{"gain_aug_db": 10, "hop_length": 160, "input": "log_mel", "arch": "conformer", "mlp_ratio": 4, "drop_path": 0.05, "kernel_size": 9, "num_labels": 200, "optimizer": "muon", "muon_scale": "spectral", "learning_rate": 0.037, "nesterov": true, "batch_size": 64, "lr_schedule": "step"}
Rows from expert 5 of block 4, named by matrix and row number. Rows with one number belong to one neuron. Each number is 128 + 32 x the weight over the matrix's rms, rounded and kept within 0 to 255. All counts start at 0. Numbers have three digits each.
# up: expert up (model.blocks.4.mlp.up, 8x64x256), inputs 0-255
# down: expert down (model.blocks.4.mlp.down, 8x256x64, transposed), outputs 0-255
up.22:128186127111226128114124128127128128128128128161128127129128128128128128128243128085128128128106088128000128130137126137128157128128114008128142128134128131123109128129136124132129078127115128234132128132128127128190121128128127114141125128128141128127184123128130128138140136128135128127128102128098113128128255124128136118255126128134128117112128128129128128129138129127127128128128146121128216129128127124128096127071099128063129122127128128128128147125121127133128128128128135128111088128132131122128221128098122128128127128118128198129128128109128128122129128113081128136130131138128128142186128128128128090129128120129128128128127126128127137127127000128128127128128129124118152128128000130129128133112128128144030123128128187128126128129128186129124126100132127
down.22:117151165132125128062152128128212139180126096127122033126128144128072136128192139128061128101146120153128140219123205128127128141179182084159122128108128128127128123146123128126134177128157128115128128128128201137128139128128128127119126104128128129124128128112128128128128069073120128071131161177033137128128128146128139171128255145128168092138131152128185176092061123123128127069128133111140129147128128134128134125128095128149095128125120128128114106155155203075190128128159137128128148154117127128085132128062138128067140128128163084174089128128133128112173039112110000093134192128156126128162128128103193213128102109133128124127156128164052128128156129173157147149155115132020128126072131118221128144107148224128124128128115128105091167128097125183128109202137128
up.23:135181065157124128155118128125127156126128128050128128128128140128129128128103134213135138128124110128072128127126228123128128046129103093124108128128128127122129132122139139127138131181128128106142128128120120128120128119128128128119133128128143109123130123128130128128127076129128128133128078128128207128196124114129124129000117128130128126059126128128079128128127126089125128128128123135160171142128128121034123132115127127127129126128127128127127193128126138131131128128137112128128174128128245123145027128132143138128128022053128128094128128195128156128127129129128128171130128130128128125136056129128131127127128141121128128128129128128105124132131156250255127128128023141172119126128137178191128130128128126120136128128128096142128128172144126147128128186132111
down.23:115106143114129128125229128128122129159127143131144146128128183128118129127058060128160128255129128145128130127078111128147128151162140162131139141082128128147127093148114128154222147127149128109128128122128144077128117128128128128072098179128128127097128128091128127128128162232125128090065158143129131128128128127128090178128074104128143111129068094128083157133067141132128066170128199142141110141128128172128141171128100124148084128131126128128125197126139100202107128128064004128128133089118128128128106047101143128139152128128062090105149128128127119129125073084124181060133098128156128127045128128093082056128128187137128100103099128153129128128008129096205110022138125124015128129133128106207116139127139115128130128128136128144165092128123127110128123137165128
up.24:128139146128126128154128128130128145129128128127129147128128128128128128129126128102128128128142133180124128128128209133128175124128138122128121128127128129127136152127125128227164128139127128127088128123128183129127130127128123181182127128129128131130128185128124128134034155128132128128128126128128159128236243130128129125000137128128128129126128128128133128128128115135124128128128129122195125101128128155169076128131131128125128129134106128129093128127128128127128117128089128128124193128128129129131193109124156128128128115131128125129128128133128120139129128132127128136123105128128127142113119128128128139130128122128128128128127127128128126112173129127146156128128133115130010091128127213131128128128128128246140130128128055128129128125128126127133128141128000
down.24:127135138139128128141235128128143128022127144128148059128128085128129128130162097128110128119190128100128116158142132128168128133133124129148128109145128128131128110142051128127179086139075128139128128128128155131128129129128128127139117172128128113198128128066128126128128085169000128060053117130102130128128128147128123131126098132128130126131106139128063104188132148113128145123128201164117110132128128132128136076128066108123107128128133128128130175170138131099153128128127073128128094120121128127032135163136132128141152128128099082109132128128105126127129181130118064134132091128235124128122129128150215122128092107147128118094130128098181128128088108082164162146118129126149128128101125077130148134133116179128126128128129128101147166128126128153128166143068128
up.25:152126171128128128089067128124128131135128128203128130131128130128128128126132128123128085128231138129123128128140128129128000132124118128128129128128127129127178152120128129128128139102133128129159128128129115128106129145128128137128127128130128153134128138128125128156127129128127128125128160128128174128138116225128128128128187128128128128139128128128147128125129128121126128128128125148130128189128128117129136144125122128128128128126126129128128128181141123128126127128128128128128128128109183128128074128049135150128126126129128130121128128223128127129129128111128131128156126112128127141052053108128129161182128131153128128128129132128128122119227138128128123128125063129127058115128190128209128128128128128087159129128128109118128128125128129128128132153126129
down.25:168122136119119128230114128128131132133127074128121104127128084128090140125175162134125124028050131089128136145142038128102128137200128089137128085099129128118128121137170128127130115139146128114128128128128096090128204127128128124154128087128128128098128128155126127128128096151074128117158119106162127128128128194128088073128026128128148136129148130128140087134115124113128093121128161091118153162128128148126124112128177094137120128128125128128129153088143126132106128128127117128128157086104128128079181095211169128102113128128163128075100127128087128149128190147073213139131137128139130125130128128139178193128087137120128135128170128127159128128168137061112170176148123131161128126193122137085134114123136139128128128128086128150140119128068128149128140115133128
up.26:128125129162129128211128128128128128128128128115128130128128127128126128127134127242128121128123130133140128014125049161112154115128126132126114128128128139130127090116130004128129166163140128120125128127128128128191134126128128121128137128128126132087125129128103128119128029127135128128128129128172212128128127124128127128171141128130128129124128129128147129130127128128127128128128059198081127238128130129124126128048103129135129132085125127128162130128128127128128128129072127128180128128128128128130105075128136128127128155128128046128128128142128124128130153128128129129094117117128128130000115129128130127108129085127129128128128121128076128122132128123205155128123128126127128069129126123201128128111129127209128153128128130093127128129135112127128128104128129
down.26:122136213126128128133094128128143132072127112128130091130128128128090132128149121128141128140114119181128122177157130128154128112127127124149128048141128128166128129160102128124212205142051128204128128128128109146128115130128128129124119165128128138115128128072128128128128091214140128054091201128176105128129128161128120155128101135128111099129128132128144184117037147140128218102128126115124122169128128150128096132128128097116196128130210128128128122142152006146149128128142220128128131057140127128108157157138199128058117128128154134114171128128166126134125099125143065094128255128129125131213131128181195196128132156128128183136077128072119127128111120153065176101118129128105128128113124125153194151126132186128093128128077128128084127128104128140128122226129128
up.27:128125117130099128142255128127128128128128128133128130127128129128127128128040128118128128128128072128129128112127145128128126128128117030129128128128128142128069134128121127101237123128093128118155128104126184129147122130128141190130128128164132128135128130128128128134138128128128128128128067128134049128104127255128128128169127128113128128130128128128121128127129128128101128125128255131128127122128069114120127128156129128131128128067128128126137121128134126129128128128127122128161113128128111129129125128128128128128128093128128128127128129117128128128089128128125127132072128108128123128150151124128127120129127153125127128128128127128128127129139118128128139128128255090123127113128122201149128128126128128000102126128128129117128128128128197128128128119129129
down.27:132106118139127128128141128128147128188129097128130168129128000128114128124135123128132128111106131059128096172087167128123128141055129119169128110105128128130128129151127128101152162133162128140128128126128134125128131128128128128129128096128129092129128128204128128128128052042140128069136093128178141128128128129128114139128170144128084153127114139128124045000141124171128130140128014143116137163128128131128152135128099125142208128128126128128128181123079067180107128128130153128128135195127128128106089053217152128152117128128142103114193128128083128136130116125087078103124205128133128130132128128160138085128180109103128175126095128221199128128085128155129209075138102127160128130190131130138104144136076054128157128128109128108120138128134128120128083163116128
up.28:128137122104126128129127128163128090128128125128127206144128115128133128125203126149129127128128129114000128127128028126126125126128133013128231128128128127131213129136128115132129128199119128154128128124128149128177128127128127121117131131096125129039118128128128128128131100128127128126129127128139139128134080126128127128132124128127128127129128128128128128255132126085128128128128123129129060130128126127128128128128124134129128131129133090128128119131035121127128128140190128128078126128128071040077055128128130156128128135128128119122127128194128118124133128105109125124128129143128146150217106128128128115127161129126127128128125138128127128000128121119129134128128088170127107128129139136093128130128128127131146128128128117137121128128128067127127128127125136
down.28:115111113127126128130117128128124128113128085128085149129128186128126128128163177129112128146130097161128086191092160128130128120098167136165135190151128128125128151150122130135121197132171128149128128128128127116128040129128128128129128162128128081099128128165128129128128139150164128163051093153114124128128128118128142126128146141128129136129124088128127208131097101147128058130127098067129149181128128110128127103128119098116134128127080128128127151000109069133097128128121094128127016131166128128118101123097096128088080128128155144128164145128192128161150074130121032093135124128238126128177135128157193102128078201128128106117152128130047127128162130107113144160132129128070128127178127127193002155130177171128108128128166128094184177128105128126128119146203130
up.29:135255128128094128203128128149128115131128128125128129128128122128128128130111130128126132128091128128121127128214140151128120124128125175113141128127128115128222128116130085129133095231124128144119128137128172128122128128128121124128141128118131133083128093128066128103177117128196128204128129128127116128119126072128125109069128128128128128060128128128128155128128119127139128128128091127180132123128122151127129131138209123122124128128135128128136128128128129129127128123113160128210135128128184129132128128126103128128129111144129127135127128144128069128151128131126129129170129188128130000122130129128127142127128128115129128128129106128127129076130126149129085128128126128129172231128033117113128129127128130000137129128128123155128128128128136128117128164147129
down.29:175133119128126128103158128128141122075129138129083185128128139128096124129054153128156128187255129155128141182179124128093128126087108163095132142123128128122128136154093128134015127121069128052128128128128123134128095128128128136059140082128128095128128128138128128128128102138124128090168071106124154128128128122128148115128178127128134125129141076128075146106092192091128127149128227097124091129128128117129165140128123169111085128122151128128135255109134114102233128128117161128128132075123138128151127152138118128173135128128103154132064141128129127141067122130148126083135113128084127128110128128123128074128145126146128049133069128094097128128086112096105225062097091128067128127081128124219117136128135004128113128128100128138000216128075128096128107116145128
up.30:129113255141128128132128128128128137128128128148128127128128128128128128128129129128128124128081128128077128188133127128129106129128129122126000128125128129153124145132153128128163128130183128176129128122128151121126082128128129140135113128125128132128128075128040129010112132128126128164125129127128107128104128128128128128189128128127128128094128128128122128171128117169123128128128099128127132119128170128094124128000128128116177137127000128128103128128128161019128128121092113128132137128128128128118034128128126101128128123108128066134128129045128128129132143129126129133138130070128117203099128141128126131224128128129128128128127128128126126132129149130077072128124072127060126136128153127063129161127128128123132131128128126127127127131128152128128125201128128
down.30:117141178136128128070179128128116128153129088129141054128128177128111145124056135128141128166093097106128110106118109128120128151100112115134112147125130128104128096126127128086095157126115128104128128128128219181128110130128128127033128182128128121179128128037141130128128146105177128073176172131078072128128128118128112232131161119128182071129120120128166088121207143115128143142126159145126070193128128129128151100128180133143087128134126128128129229143144108113055128128132129128128068130143128128101168144073128128135150128128180156214248128128119129131130110128114084169131175128114129127136121128104155127128204123133128196116074128045124128128106137146088164211119147127086128128083139142105245129139160255128141128128104128198069029128145128147128188097132128
up.31:130148127114139128122131128128128113128128128128128140122128112129133129123148128128126137096144163139149129248125127131128098128128244121128092128123128121071153140128128146229120093149140128130164128112128126126144128118128140128136126128086127132129126139128166128126099130128125129133128255129123114128120238128128148144106202128096128128101128137128122128130128128139116128128129128111070128255128125126131128128130131185127128152115126136128131106128129128151128128136126130128125077128131120128135127128096048129128128143128128135133128133136128128135046130128121172128074132129128129255134128128128129135114128129128128128128133104128141119133054150034127144128128132131132130123127107154070128128128128129131000118128128128128131128131128127126063127129083103
down.31:160138118123119128108037128128124127092121076128076115129128033128124130128209114128114129000153146176128125129130152128128128074232157116130118127128128128112128126099126128142132016128141128097128128128128124122128120128128128128149128130128128145123128128109128124128128123206084128019085096117062124128128128152128127082128151169128126109130133144128104161098223127168128178135128090060084116132128128155130144087128150130134104128124106128128128176232015172126158128128145124128128134192129128128121124126101065128035112128128127122174087127128129137138168134127092163126132155128146126126136129128094160178128040081125128147143160128158097128128169119203134147141089118127107128127151138126110088143128153135128127128128129128124098099128124128164128183169085128
up.32:128193118139127128119126128137123136127128128128128119124128054129129128104061128255126076128000121128210128107216122091129170129126125160126068128128128122128118126121129127130099122141123128127130128121128128128125128130128123129084137128136072124100127129128134128128107173128147125190128128128146208129128143132128129128000128125125128128121128130128135141123128128128131128128128134128124118128128122120140255128055179128129128128127097116119120120128131130015128128127125129127130155128128132130183129129129135126128128137147128083128128128154128124128127125128129119130081128130128128135085133128128128128130128129131128128128128119128127230126121128126129187128128133164146117255128133144132128128107128141083111128128125103128119128128128127124129128119127128
down.32:092165143099140128118134128128124129128126094132115153127128105128126129128138140129148128123177129126128127151230161128118128128147113125134128193122128128126128136052128128168110139128115128102128128128128095131128084127128128128115119153128128146181128128123128127128128189255006128088178091104157152128128128131128115035128138127128125103130128092128157163113255080179128136070128110118130131138128128178125097167128130110082060128124160128128149148202135087134092128128088111128128026124141128128146127138118117128145131128128072118123126128128090111130113105149118126172141133128141130129117128128132097112128129120120129234112117128148113128128115134108151175143128116128110128125124134103089144127125133129128114128128121128116060247128080128088128039121146128
up.33:128127126128040128129076128130128142127128189127128255127128128128128128128128130139128128128135132110145128131128117128131119048128109129139255128129128128128130178128127038112064198152126128139152128047128150128072128122128129129167129127132128128132076184128128128101134139128127128128128134128104100129050128104128129136143127128124128127124128160127127135129128091129100128128128120128119133251128066128140142130125255128128128129129128124141123127143121131128128128129114035128129128128128135128125120128129128107128128255129128128124133128110128128128133137119128078128163128154128127046195123134128126127123130134128129128128128128128129132131129137127170111128127129164120080121128253081175128129128128127012117127128128134128086128129128126129132127150124164
down.33:153081166127128128133091128128138128108128162128169129129128059128132129127079130128175128151063129149128130176164191128114128109142186149056123155129128128143128135128128128145151147139161128124128128128128087086128136128128128128146134081128128119140128128017127129128128135153123128119122059135086175128128128128128123113128117125128129138127089057128059132135060072070128121119128092117093136105128128164128122108128134175116000128129111128128128144135115094114137128128124151128128169084132128128162126175208111128109136128128075118137040128128129128140159068150072084139129159128022127128131127128126135136128119116149128208123071128176127128128148132094100158145077129124073128128209126106048119185131131236128125128128152128130185184128174128146128121128086128
up.34:122155127151128128119127128081128198135128130210128132140128133128129128123181128132128131129136127128149102147128133130128117128128255095128125128128128129128131127114131126129103126255140128128123128070128120128150128128128132136089128128129164131128128153128128128132202130128128128125128014128110137128216151143128128131128137128136128127115128129127128127255143128125128128128128166153128126136128129000093127128128134128129128127128131128116132128128128126127128128125200126128149129128128147128127253128129126131128128128128128141083128127126128085129173128140088128127131128188128129128145127152128129127226128129128128128128166117128138126115131122193128089129177135124124128121128095079166128134128128127125122128128126133127117128128128132121125128000119119
down.34:076140184133115128126132128128098134150124154127132148125128181128097111126246137129130128074098118160128152127159118128166128143099075128136128167130127128128128102127116128132108132125148128097128128128128200146128131128128128128153127138128128123136128128047128128128128158061085128206097204156032146128128128099128116136129061136128141129130137126128249174155135098091128115159127153147116150208128128162128167125128155124139090128144063128128132122134181112049122128128038199128128189125147122128147158161171120128060182128128135103086131128130153114131087166128149055073141082128217126128124128128131131046128125046128128132143099128138171128128079129123130074137126131126066128127132129117151177110125108128128129128128129129156160148128138128214128146146019128
up.35:128205128073186128128130128130128000133128142117128128128128128128128128129127128127126135128237115130129127101165120127128149132128088255115101128129127118183111103155140128121129128141104128132095128137127030128235130135128126123129122128129000126118128130128131128108025128128127128126128194128207101128127124128128128128102128126135128131125128128128133128157127132182128128128125143112115133127128034180130000127081022128128128122115127128127128128126128131128128128128123123128136127128128121128132147128168191137128105128117128129144128128128128115128123128128000133147128162117128128142129073129128128126194043124128128128128131128128162070203129122123128128128128129129149128088128136128134127129128128128167116128128128125126131131128129103128128129074128128
down.35:128154099137125128128111128128094127124128122126131122128128179128178127127237161129148128000201085105128125127075201128129128104125121067128128145137128128123128129112135128090083217109069128084128128128128156121128255128128128128050141088128128123154128128171128128128128075140054128030130117128129135128128128131128058100130233126128151158126155136128106177169113143165128133155129117116112128149128128023129099146128158146122255128130152128127099097093135044122073128128103186128128064216156128128094194164127161128137162128128162143122121088128119128099131175151141056123113015128116127128123132128118192121128130064135128113127080128100174127128150127139211084146142129126119128126071123177091146125129029059128150128128098128118145109128135128177128142151188128
up.36:131111093065139128125126128129128119133128128128131129128128139128128127128128125079128139128130137130127128177117128124128129051129058119128106128136131128129031139128129123128118128124159128130144128131128139128128128118127128122173110129129111128128128127128128127128138111128126128140128129128125127128128132136128128129102128128128128128123128127128128128139088128127105128128132097128130134232128129127129096135129146131119128128075125130127136211127126128159128128128128126128000130128133129127128112128173128129128128127128128123130128128144128139128129128128128129122139145085128127240154139129128128117255115127129128128128126129128122127098122152122131130128127089137133130115129140130096128128128128132128120128128128124127144128128127128128130128083123130
down.36:137097118125138128103114128128147127133126098128127108126128093128163122127093092129093128092246130068128117074110255128117128145169180189085141141088128128123128105150066128127119240126128128197128128128128178132128223130128128128145128157128129128051128128103130128128128083027121128122108126143138105128128127119128119117129204116127198122126176141128082127154049120129128128156128145145131128133128128134130128133128176110136187128134118128128138127092128195119158128128134051128128117129137128128137171115118118128085178128128153162096165128128159128128120096103133171194129149128199127129151127128180206157128124128122128174129053128205131129128160108139112130135135124127137128129109128159126153208120119183128130128128173128143172125128064128141128102178155128
up.37:135123126124037128010125128126132131126128128090128127120128128128128145129121102129128134122131173128128127137130128127128129122128103129232000128097127119128127129128128127126106129123128128144120128255128100128194129122128100128155128128110077139128127140128124128255087126128126105184128039128128128128134124130128126071126118128141128131117128130128255128128127133128112128128128127094129193128130004041142158137137004128126128128161108127108128128133134143115128096124126151128093110128128129128101137128128146201128128130140128123150128128133128127102128128128131129135128134255128127128221180071128127125104130129129128128128128062128151200183121139128126093128126129160190126138128128128142128128100127128207140144128128128132102128128128217127140126087139129
down.37:172188051138123128055123128128111108132135045132155118128128123128145131128137236127150128233139127092128204052183102128150128128109120127114128087115129131146128172158145128088214118128058128085128128128128204124128147128128128130117128061128128151098128128046128130128128081144100128144135135173113137127128128135128119242128163049128123091127150114128141092131108139138128197171128098167154075149128128126127196191128099107093128128130106128127113132104088108163134128128194116128128033194123128128121147168091076128135101128128141095135111128128178129129127058119085118112120127128174132128145127128096158184128113120125128111111072128078180128128156101139143128114172131126117128128211130150129121160128161134128132128128043128222131170128103128076128129115203128
up.38:129133125255152128097119128139126128128128124174128130096128121128109128130121120000128116128124129151095128111107113120127099117128251122130150128132127097132179128128139128132138149079128128128123128126128149128141109128128128129085139128128090128127159127128140128118156128128150128128131128128104128128175129119128127128128126128164128133095128128127140128128119130127127128129129135130131095255128140145229162130127000128102128128148200128128128140128120132128129125128128179128128065128127147121088128127120129139128127138130128159199125131228128140128126126129083127041124094128128106127162131132128170129125130128175128128128128163128128127123153081172121185128128152128130079125131132126123128128128128128236131129128128123128128131128128145123133128110134128
down.38:119130182138136128142137128128126129122131035128130069139128113128140126128216097126063128125132128033128106114178086128138128210113145165138129174134128128128128130118090128171081191127128128179128128128128177072128053131128128128118143126128128172140128128095134128128128145016155128072126203112156122128128128134128130191128125121128111111129103118128234129093145176104128120056128138127141130126128128122129127076128174193170125125130184128127128092125133137175130128128178153128128033139140128128104127137126129128128146128128132095124129128128143131148117126122079000157127134128115128126121128128116082163128057116126128176123255128116129128128108157012000102000127141128161128129026132126125103137119182209128129128128171128131084203128105132124128135081221128
up.39:127121128255130128049129128160128165128128127128128121128128122128128128107128150104139103128158073128127131115127000129127131183128128150126139128128128127132207127133077134128128129151115128117109127171128146128128144129128128086131134122068127135127151129128128128127153127128136127128128120128130129128120126125128127128129024128128128127049128139128131128135128127125125128128128127204166127193129102114128255128158120128130128128136161114128123080128168128128128128112129128128121129128128152128066148128171093128128128139128128255134128128126128151128107128127127055125134029038128162134111135122128141138078128128128128128128128128128127127127128114121125135128128128130130128131128140094142128132134128128048119127128130129127128128129129124128128127130128154
down.39:142155140116127128171159128128172125128130131132125216129128150128096128128145135128113128156081136138128103024209128128141128138105147103128128212121128128166128127092106128090127082135134128189128128128128109136128116127128128129204156120128128129118128128122128129126128162096169128074195142124105118128128128076128151149128182100128108128129131159128161172179178167059128095138129195088113117079128128130128148132128125110088086128126066128128125121099033098127162128128138242128128158119100128128073129088145109128104172128128049096126176128128151127115113102108146115129122111128062127123125128128116178177128192067126128066125137128144080128128096147044038130211129118126246128128176129128083204093129142049128138128128105128127103062128133128152128167132178128
up.40:128139128095131128102180128137128126131128128137128128121128110128128128130126130213127128128222128138196153128127124128127099178128124131123128128128128059121108109036119128142146135123128128153134128179128092128136135127128128124098128128129127136128128138128129128152013172128146128193128165127128198128150127173128128128129128128121128128128128130128128128000128129128136128128128036129173127054128131255114166128150186129127127129127128128128127139128021128130128128147131128128129072128128104135144122126104128136128128255137128128128128128104127126128067122128096133128198128127128128140146159075128123059128076108127128128128128036128129128148125127123130129128128024128247159128128072141131128102127128128119119168128128125128130128128128187129131130134127123
down.40:115132103111129128129094128125089126164130104127091200124128136128106130125133124128071128077118128105128112184168180128123128168198116104127128144140128128149128134077135128144121036127139128043128128128128097106128136127128128128128101155128128178113128128080128128128128143248128128165154105102247090128128128109128121141128032131128119118126127137128123124174104117189128166166128221179123134147128128128123085098128122130180091128128131128128128057108114149113097128128071255128122090135144128128229134211126174128110143128128155144148070128128097123110101242114132116163133130128141129127157128128115123178128193130128129048130076128156144127128073176049147097074158128128203128130154135125099126184127211045128140128128162128147144127128121128149128155075093127
up.41:128132129125146128123125128131128129128128128123128255129128131128132128129127129255126129128221182151140132110128089131129131128128129126128151128129128131129255131128165125138167128132161128068114128069128146128126128129128128129156136128115090128128128095128118128046125128125128112131128169128174158128181100170128129128122127128106128128094128128128128128084115124108125128128128120115145141111128128141117120128150087128104128128128128131124127164129078120186128128221136139128040129128125172126128077128120110137128130128131131158118128127245128137129151128124128128085125165177128135155255012160128132133111125181128128128128128123128177138102127128128128127128127150221163071137128063127255128126128128128176128128128128000127140128121129148128128128118134128
down.41:138102126128137128075180128128093128094125127128121163123128182128074128125200142124114128112119141076128148122107064128137128116115102120128128128121128128132128129118163128098141255131111128082128128126128128116128146128128128128129131170128128160084128128126128128128128087217158128037123173127087113128128128100128122238128040141128126216125128141128165198103151132034128093236128164138126123172128128123128140130128116129121167128139101128128127188169122084177066128128095106128128153141113131128123105161038146128118121128128254133163092123128159140120109172130127083103128112128180127129134123128145133075128188097136128117111090128192252128128188127188134153114129128127166128129190125148119208211123172127128129128128180128116089091128127128228128110068129128
up.42:128104130129146128122114128127128160128128128128128120129128126128129128128127115177125143128128125129095128126124147128128129128118208146114122128129128128128159146132127128128127132129146128127074128132128124128087105128128056127093128128129123127138127111128128128120160157128130128149128211129116128128124125129134128127087128128128128128138128128127122128001127127041157128128128071126126121128171089255105245128131233128128127124121255103128128129126130128125128128128164119128135144128128220128128147128130130124128128120094162136128125128086128126129126128129133198130181107129128129102134098115128125124128131129128128128128129145128127125151114162032255130128124137130091182157128171128112128128131128128255114084128128128128129128128128127128128128127086136
down.42:127107075136132128123142128128225127122127208128131218128128135128086132135156145128181128107171153073128118091136159128117128139158115138113127104124127128096128165149105128207083158128167128111128128128128139129128128128128128128142128115128128163125128128137122130128128161079003128092126089127157127128128128115128172107129016127128156174132155133128120090153183117165128204049128141127129133100128128184128168107128165181140000128125127128128120097243151148174127128128116153128128193151162128128131112072130128128143086128128069116099123128128133128135128083128111130086143000128066125128134125128071101117128120147118128171128236128140127128128111147124111059113128124128148128124132124125127142119128131134128128128128089128108086085128173129209128157126210128
up.43:128139076133128128213121128128128128128128127128120106128128128128095128128127128128128121129127126129182128126154125104119159119128126107103129128128128128129121119128128117131170128127127128142122128031121123128000110061128123117128165125156128128126115130128128128132123128128127128128128116130128127128216136129127125128117114128134128109134128128128127128128126128129127128128128113109135129200128121130128103128122183128157128131128126131129119122129128129132128131128128158128127066128128111140203128127196123128128128129127111128128125128127128121128127128129102008127137146124128117127112128128128128128129127138128118128128128112128128129122129164047127130125141106063128129134128142128158128128124128128126178128128128128031127128136128127143128128106119026
down.43:109115155134124128113255128128142129094130127126127152126128014128090128126142180128106128113103126155128126151136217128146128120064151128100132114131128128149128130135149128086045217149155128117128128128128064125128171127128128129040131099128128158175128128126128132128128144128109128055170133096060121128128128133128133033128081134128128064130081128128013090048137130115128110194128199106130065144128128116127147097128133083177148128125182128128129104120153086132153128128155143128128173105168128128109096126127133128142136128128131157059207128128076128121092091173105118131132125128107128128201130128139082059128120124139128104129199128219074128128087115162127151173122140128077128132061123107049188136117150213128115128128153128126086190128137128128128106139147123
up.44:129131128045135128106139128128128170126128125128128130128128126128128128128128132242128191128135110111150129127240128128128127131128183128149175128128128128125119128179128139182152127123165128114130128130128130127128128154128141128125128128231134125114119116128129126130107128129128128125128208128130077128140127128128128128142127128220128128053128118128128128129128144119128128126127161128129097140132128146146073129161127128126130128130238126130137128079080132219128128126200129128123150128128113128124125128128125128128128130140129120117116129139128132128119129085128190215124128135128114000153128137128128123127130131128128128128127124128127127129178145155114153128128035128150180128128143177132128122128127128255117129128128134127121128131128127128130127055147128
down.44:149148122129128128126085128128093129151131089128105135128128159128069128125132142126166128115093129184128125134101070128127128131147153142140112134104128128180128127122130128139031066122132128181128128128128094134128061128128128128131152149128128146130128128166128130128128074160206128147050148119106119128128128119128142080130141146128128130128153096128029130110180149168128149153128141159094176115128128123128117131128108088083161128127137128128092102150133051139071128128131108128128073194128129128141163128105100128177127128128157131208169128128168125125118147159135114078124066128160128128129128128134025163128164144130128144155118128075121137128125123064218178046125128134115128128060137126185245144128206126128128128128125128099040092128107128061128125139062128
up.45:128145129128186128162128128129128079123128128134128128128128129128126128125128130127131107127128113158084124127128133128118129136128128000128123128127128141128134135155116129125138075128124128136126128188128129128098128134128128155123139128126142131125128114128130128073129128128128128196128130128128137128009152157128129128180128128129128130113128128128128128129125142002128128128124117126133100113129129147108064129142116129150127148128118128128128124121162092155128128114175128128128113128125100128146123128156128126129128119128127169118128128036128130128132127124128128133129134128128128145131177099128120123127128128129128128128130116128127124047005116120188127128129003121125132125128155082127128135128128128110235132128128122128134128131128134128128128162149129
down.45:200123135117131128137081128128192119158131149128126077129128121128101129128141159127148128182231142164128115130153119128142128137155132105157125134104128128128128109132140128129154164121178128091128128128128094135128112128128128127181129190128128083046128128046128130128128137245075128084211121133198142127128128121128122130128104159130124126127037137128017135155064096086128125099128123123120150133128128144128151153128132121065106128131051128131122108112099156134179128128085130128128116107138131129126132129096178128133208128128099093081137127128172128111131133103127058156142160128151125131115128128075050113128127045127128112126079128125112129128183106132006139128132128126119133128113131122137105171131134063128116128128064128158113145128129125152128133163138128
up.46:128127111134163128127133128128127122092128128135128127128128128128122128134126131116128079127232089128126128128129126123127133128128149073127142128128128119128214101115126082113125128120089128029111128126129130128160126128128127121128128128128121128124125150128120128126122041128128128127128132128070129128062066092128128127056182128107128128129130134128124128129127119119183128128125117068129108126128128080128000128125114128128128128128128128130128128131128126132128130128128229128122186128126128128098211128128127128128107128123128132128128125056128074130179121075186128127134114128128128135136061140128129248128128134127127128128128013128120000128123186128118128128128196127140130129128076255179128124129128126113119128128128170255090128127129127134127128254128127
down.46:130125148127129128131231128128137128101128149128168121128128216128102127128231148131125128110162136027128127100140152128140128128086113130125131075132128128108128142104139128104093110118139128176128128128128148121128136128128128128094127134128128131118128128255128128128128137107070128072085159122117180128128128126128137157128118130128117158134148124128124094139152129145128213217128139187145112128128128125128153124128163201077126128128181128128124136099123121162129128128126096128128213197135117128123128150119105128065129128128054144089121123128145128119132188132095228136124255128144128127135128128123138170128123157131128183130243128145133128128170122071143061105106130128090128127150129160070015165125132158128142128128114128115173221128162129119128140255211128
up.47:128000126137012128127210128135128132056128128116128136128128126128126128128128126126128119094111112125138128128127149130128128119128196127129018128135128128126089129086135108128128129128128128126141128128128121119130128128128123128079128128129113126128130201128128128128107127128127128096128088128129128128126127136128125128076126128058128128122129126128127125141129147121126128128128124145151032128120128125111115116125023126128128123120128127128124124128139145129128128128126128128132182128128136129126128128137127128128128255133128128128127128130128128127123130128130128066100128080128127130125166127128128223130131129130128128128130128128129047091127128133132142130128128128022128125128185135128128128128128128142105136128127124128116128131128128128128128171117120
down.47:129113127124130128147127128128102128130127117128146133129128106128101129128180093128165128117151128108128105081101117128166128126154073135080129143146128129115128186132149128104240111129132128135128128128128228097128122127128128131090124021128128120129128128189123126128127113134093128192124151112074217128128128133128075130128138131128126118130124054128113117149167119156128113145128184134127158129128128175128115132128142142144206128128212128128135060139128015139191128128151134128128113089129126128123119117188119128122145128128089121043202128128135107134121118129087135132162097128205128128142127128143132135128206133120128097127117128109082128128223130079102180255110128130123125131052134120132089088126114169128108128128130128173146118128156128148128128141128129
up.48:122135005137161128113127128112128128129128128131128118128128123128128128128130126128128127138126128091136128030124127128125143102128131123128056128137128122128128132128128128128130128129116128129123128123128126128146134109128129138046140128127128125114128129128107128128130136128120128130128048128128138128128125061128128125132129128146128124255128128128165128130129128126124128128128124130118137125128127173127128129123179125167128128129128144128131098128127128130128128105130157128155078128129165133129082129128140129128117144117128127061128128128128128128128133128091128118181127124128127128057214191128129128122130111129128128128128125128123122118131096127126136125128000075193132160128146131034128142128128128195085128128130184142118128128128127133131131131130062
down.48:149107120122125128117091128128132127147127178129133123124128152128119138127131102128129128150082122144128167057137063128128128141112122122095128189123131128118128106126115128123111145115104128127128128128128189104128112128128128132243120031128128128123128128172128128128128127135180128135117255168189098128128128128128112093128161109128064182128181081128149178141098131124128186123128144221160122122128128129122048071128123076148102128131124128126125102150139110112103128128097163128130099057122128129144126133169187128103134128128122095177182160128116125153240117124116116128151145128164131128164128128077120127128123170129128153153112128104142128128125136039177128129128128127074128129158141045209134081161153053132142128128122129178071143128124128158128063112216128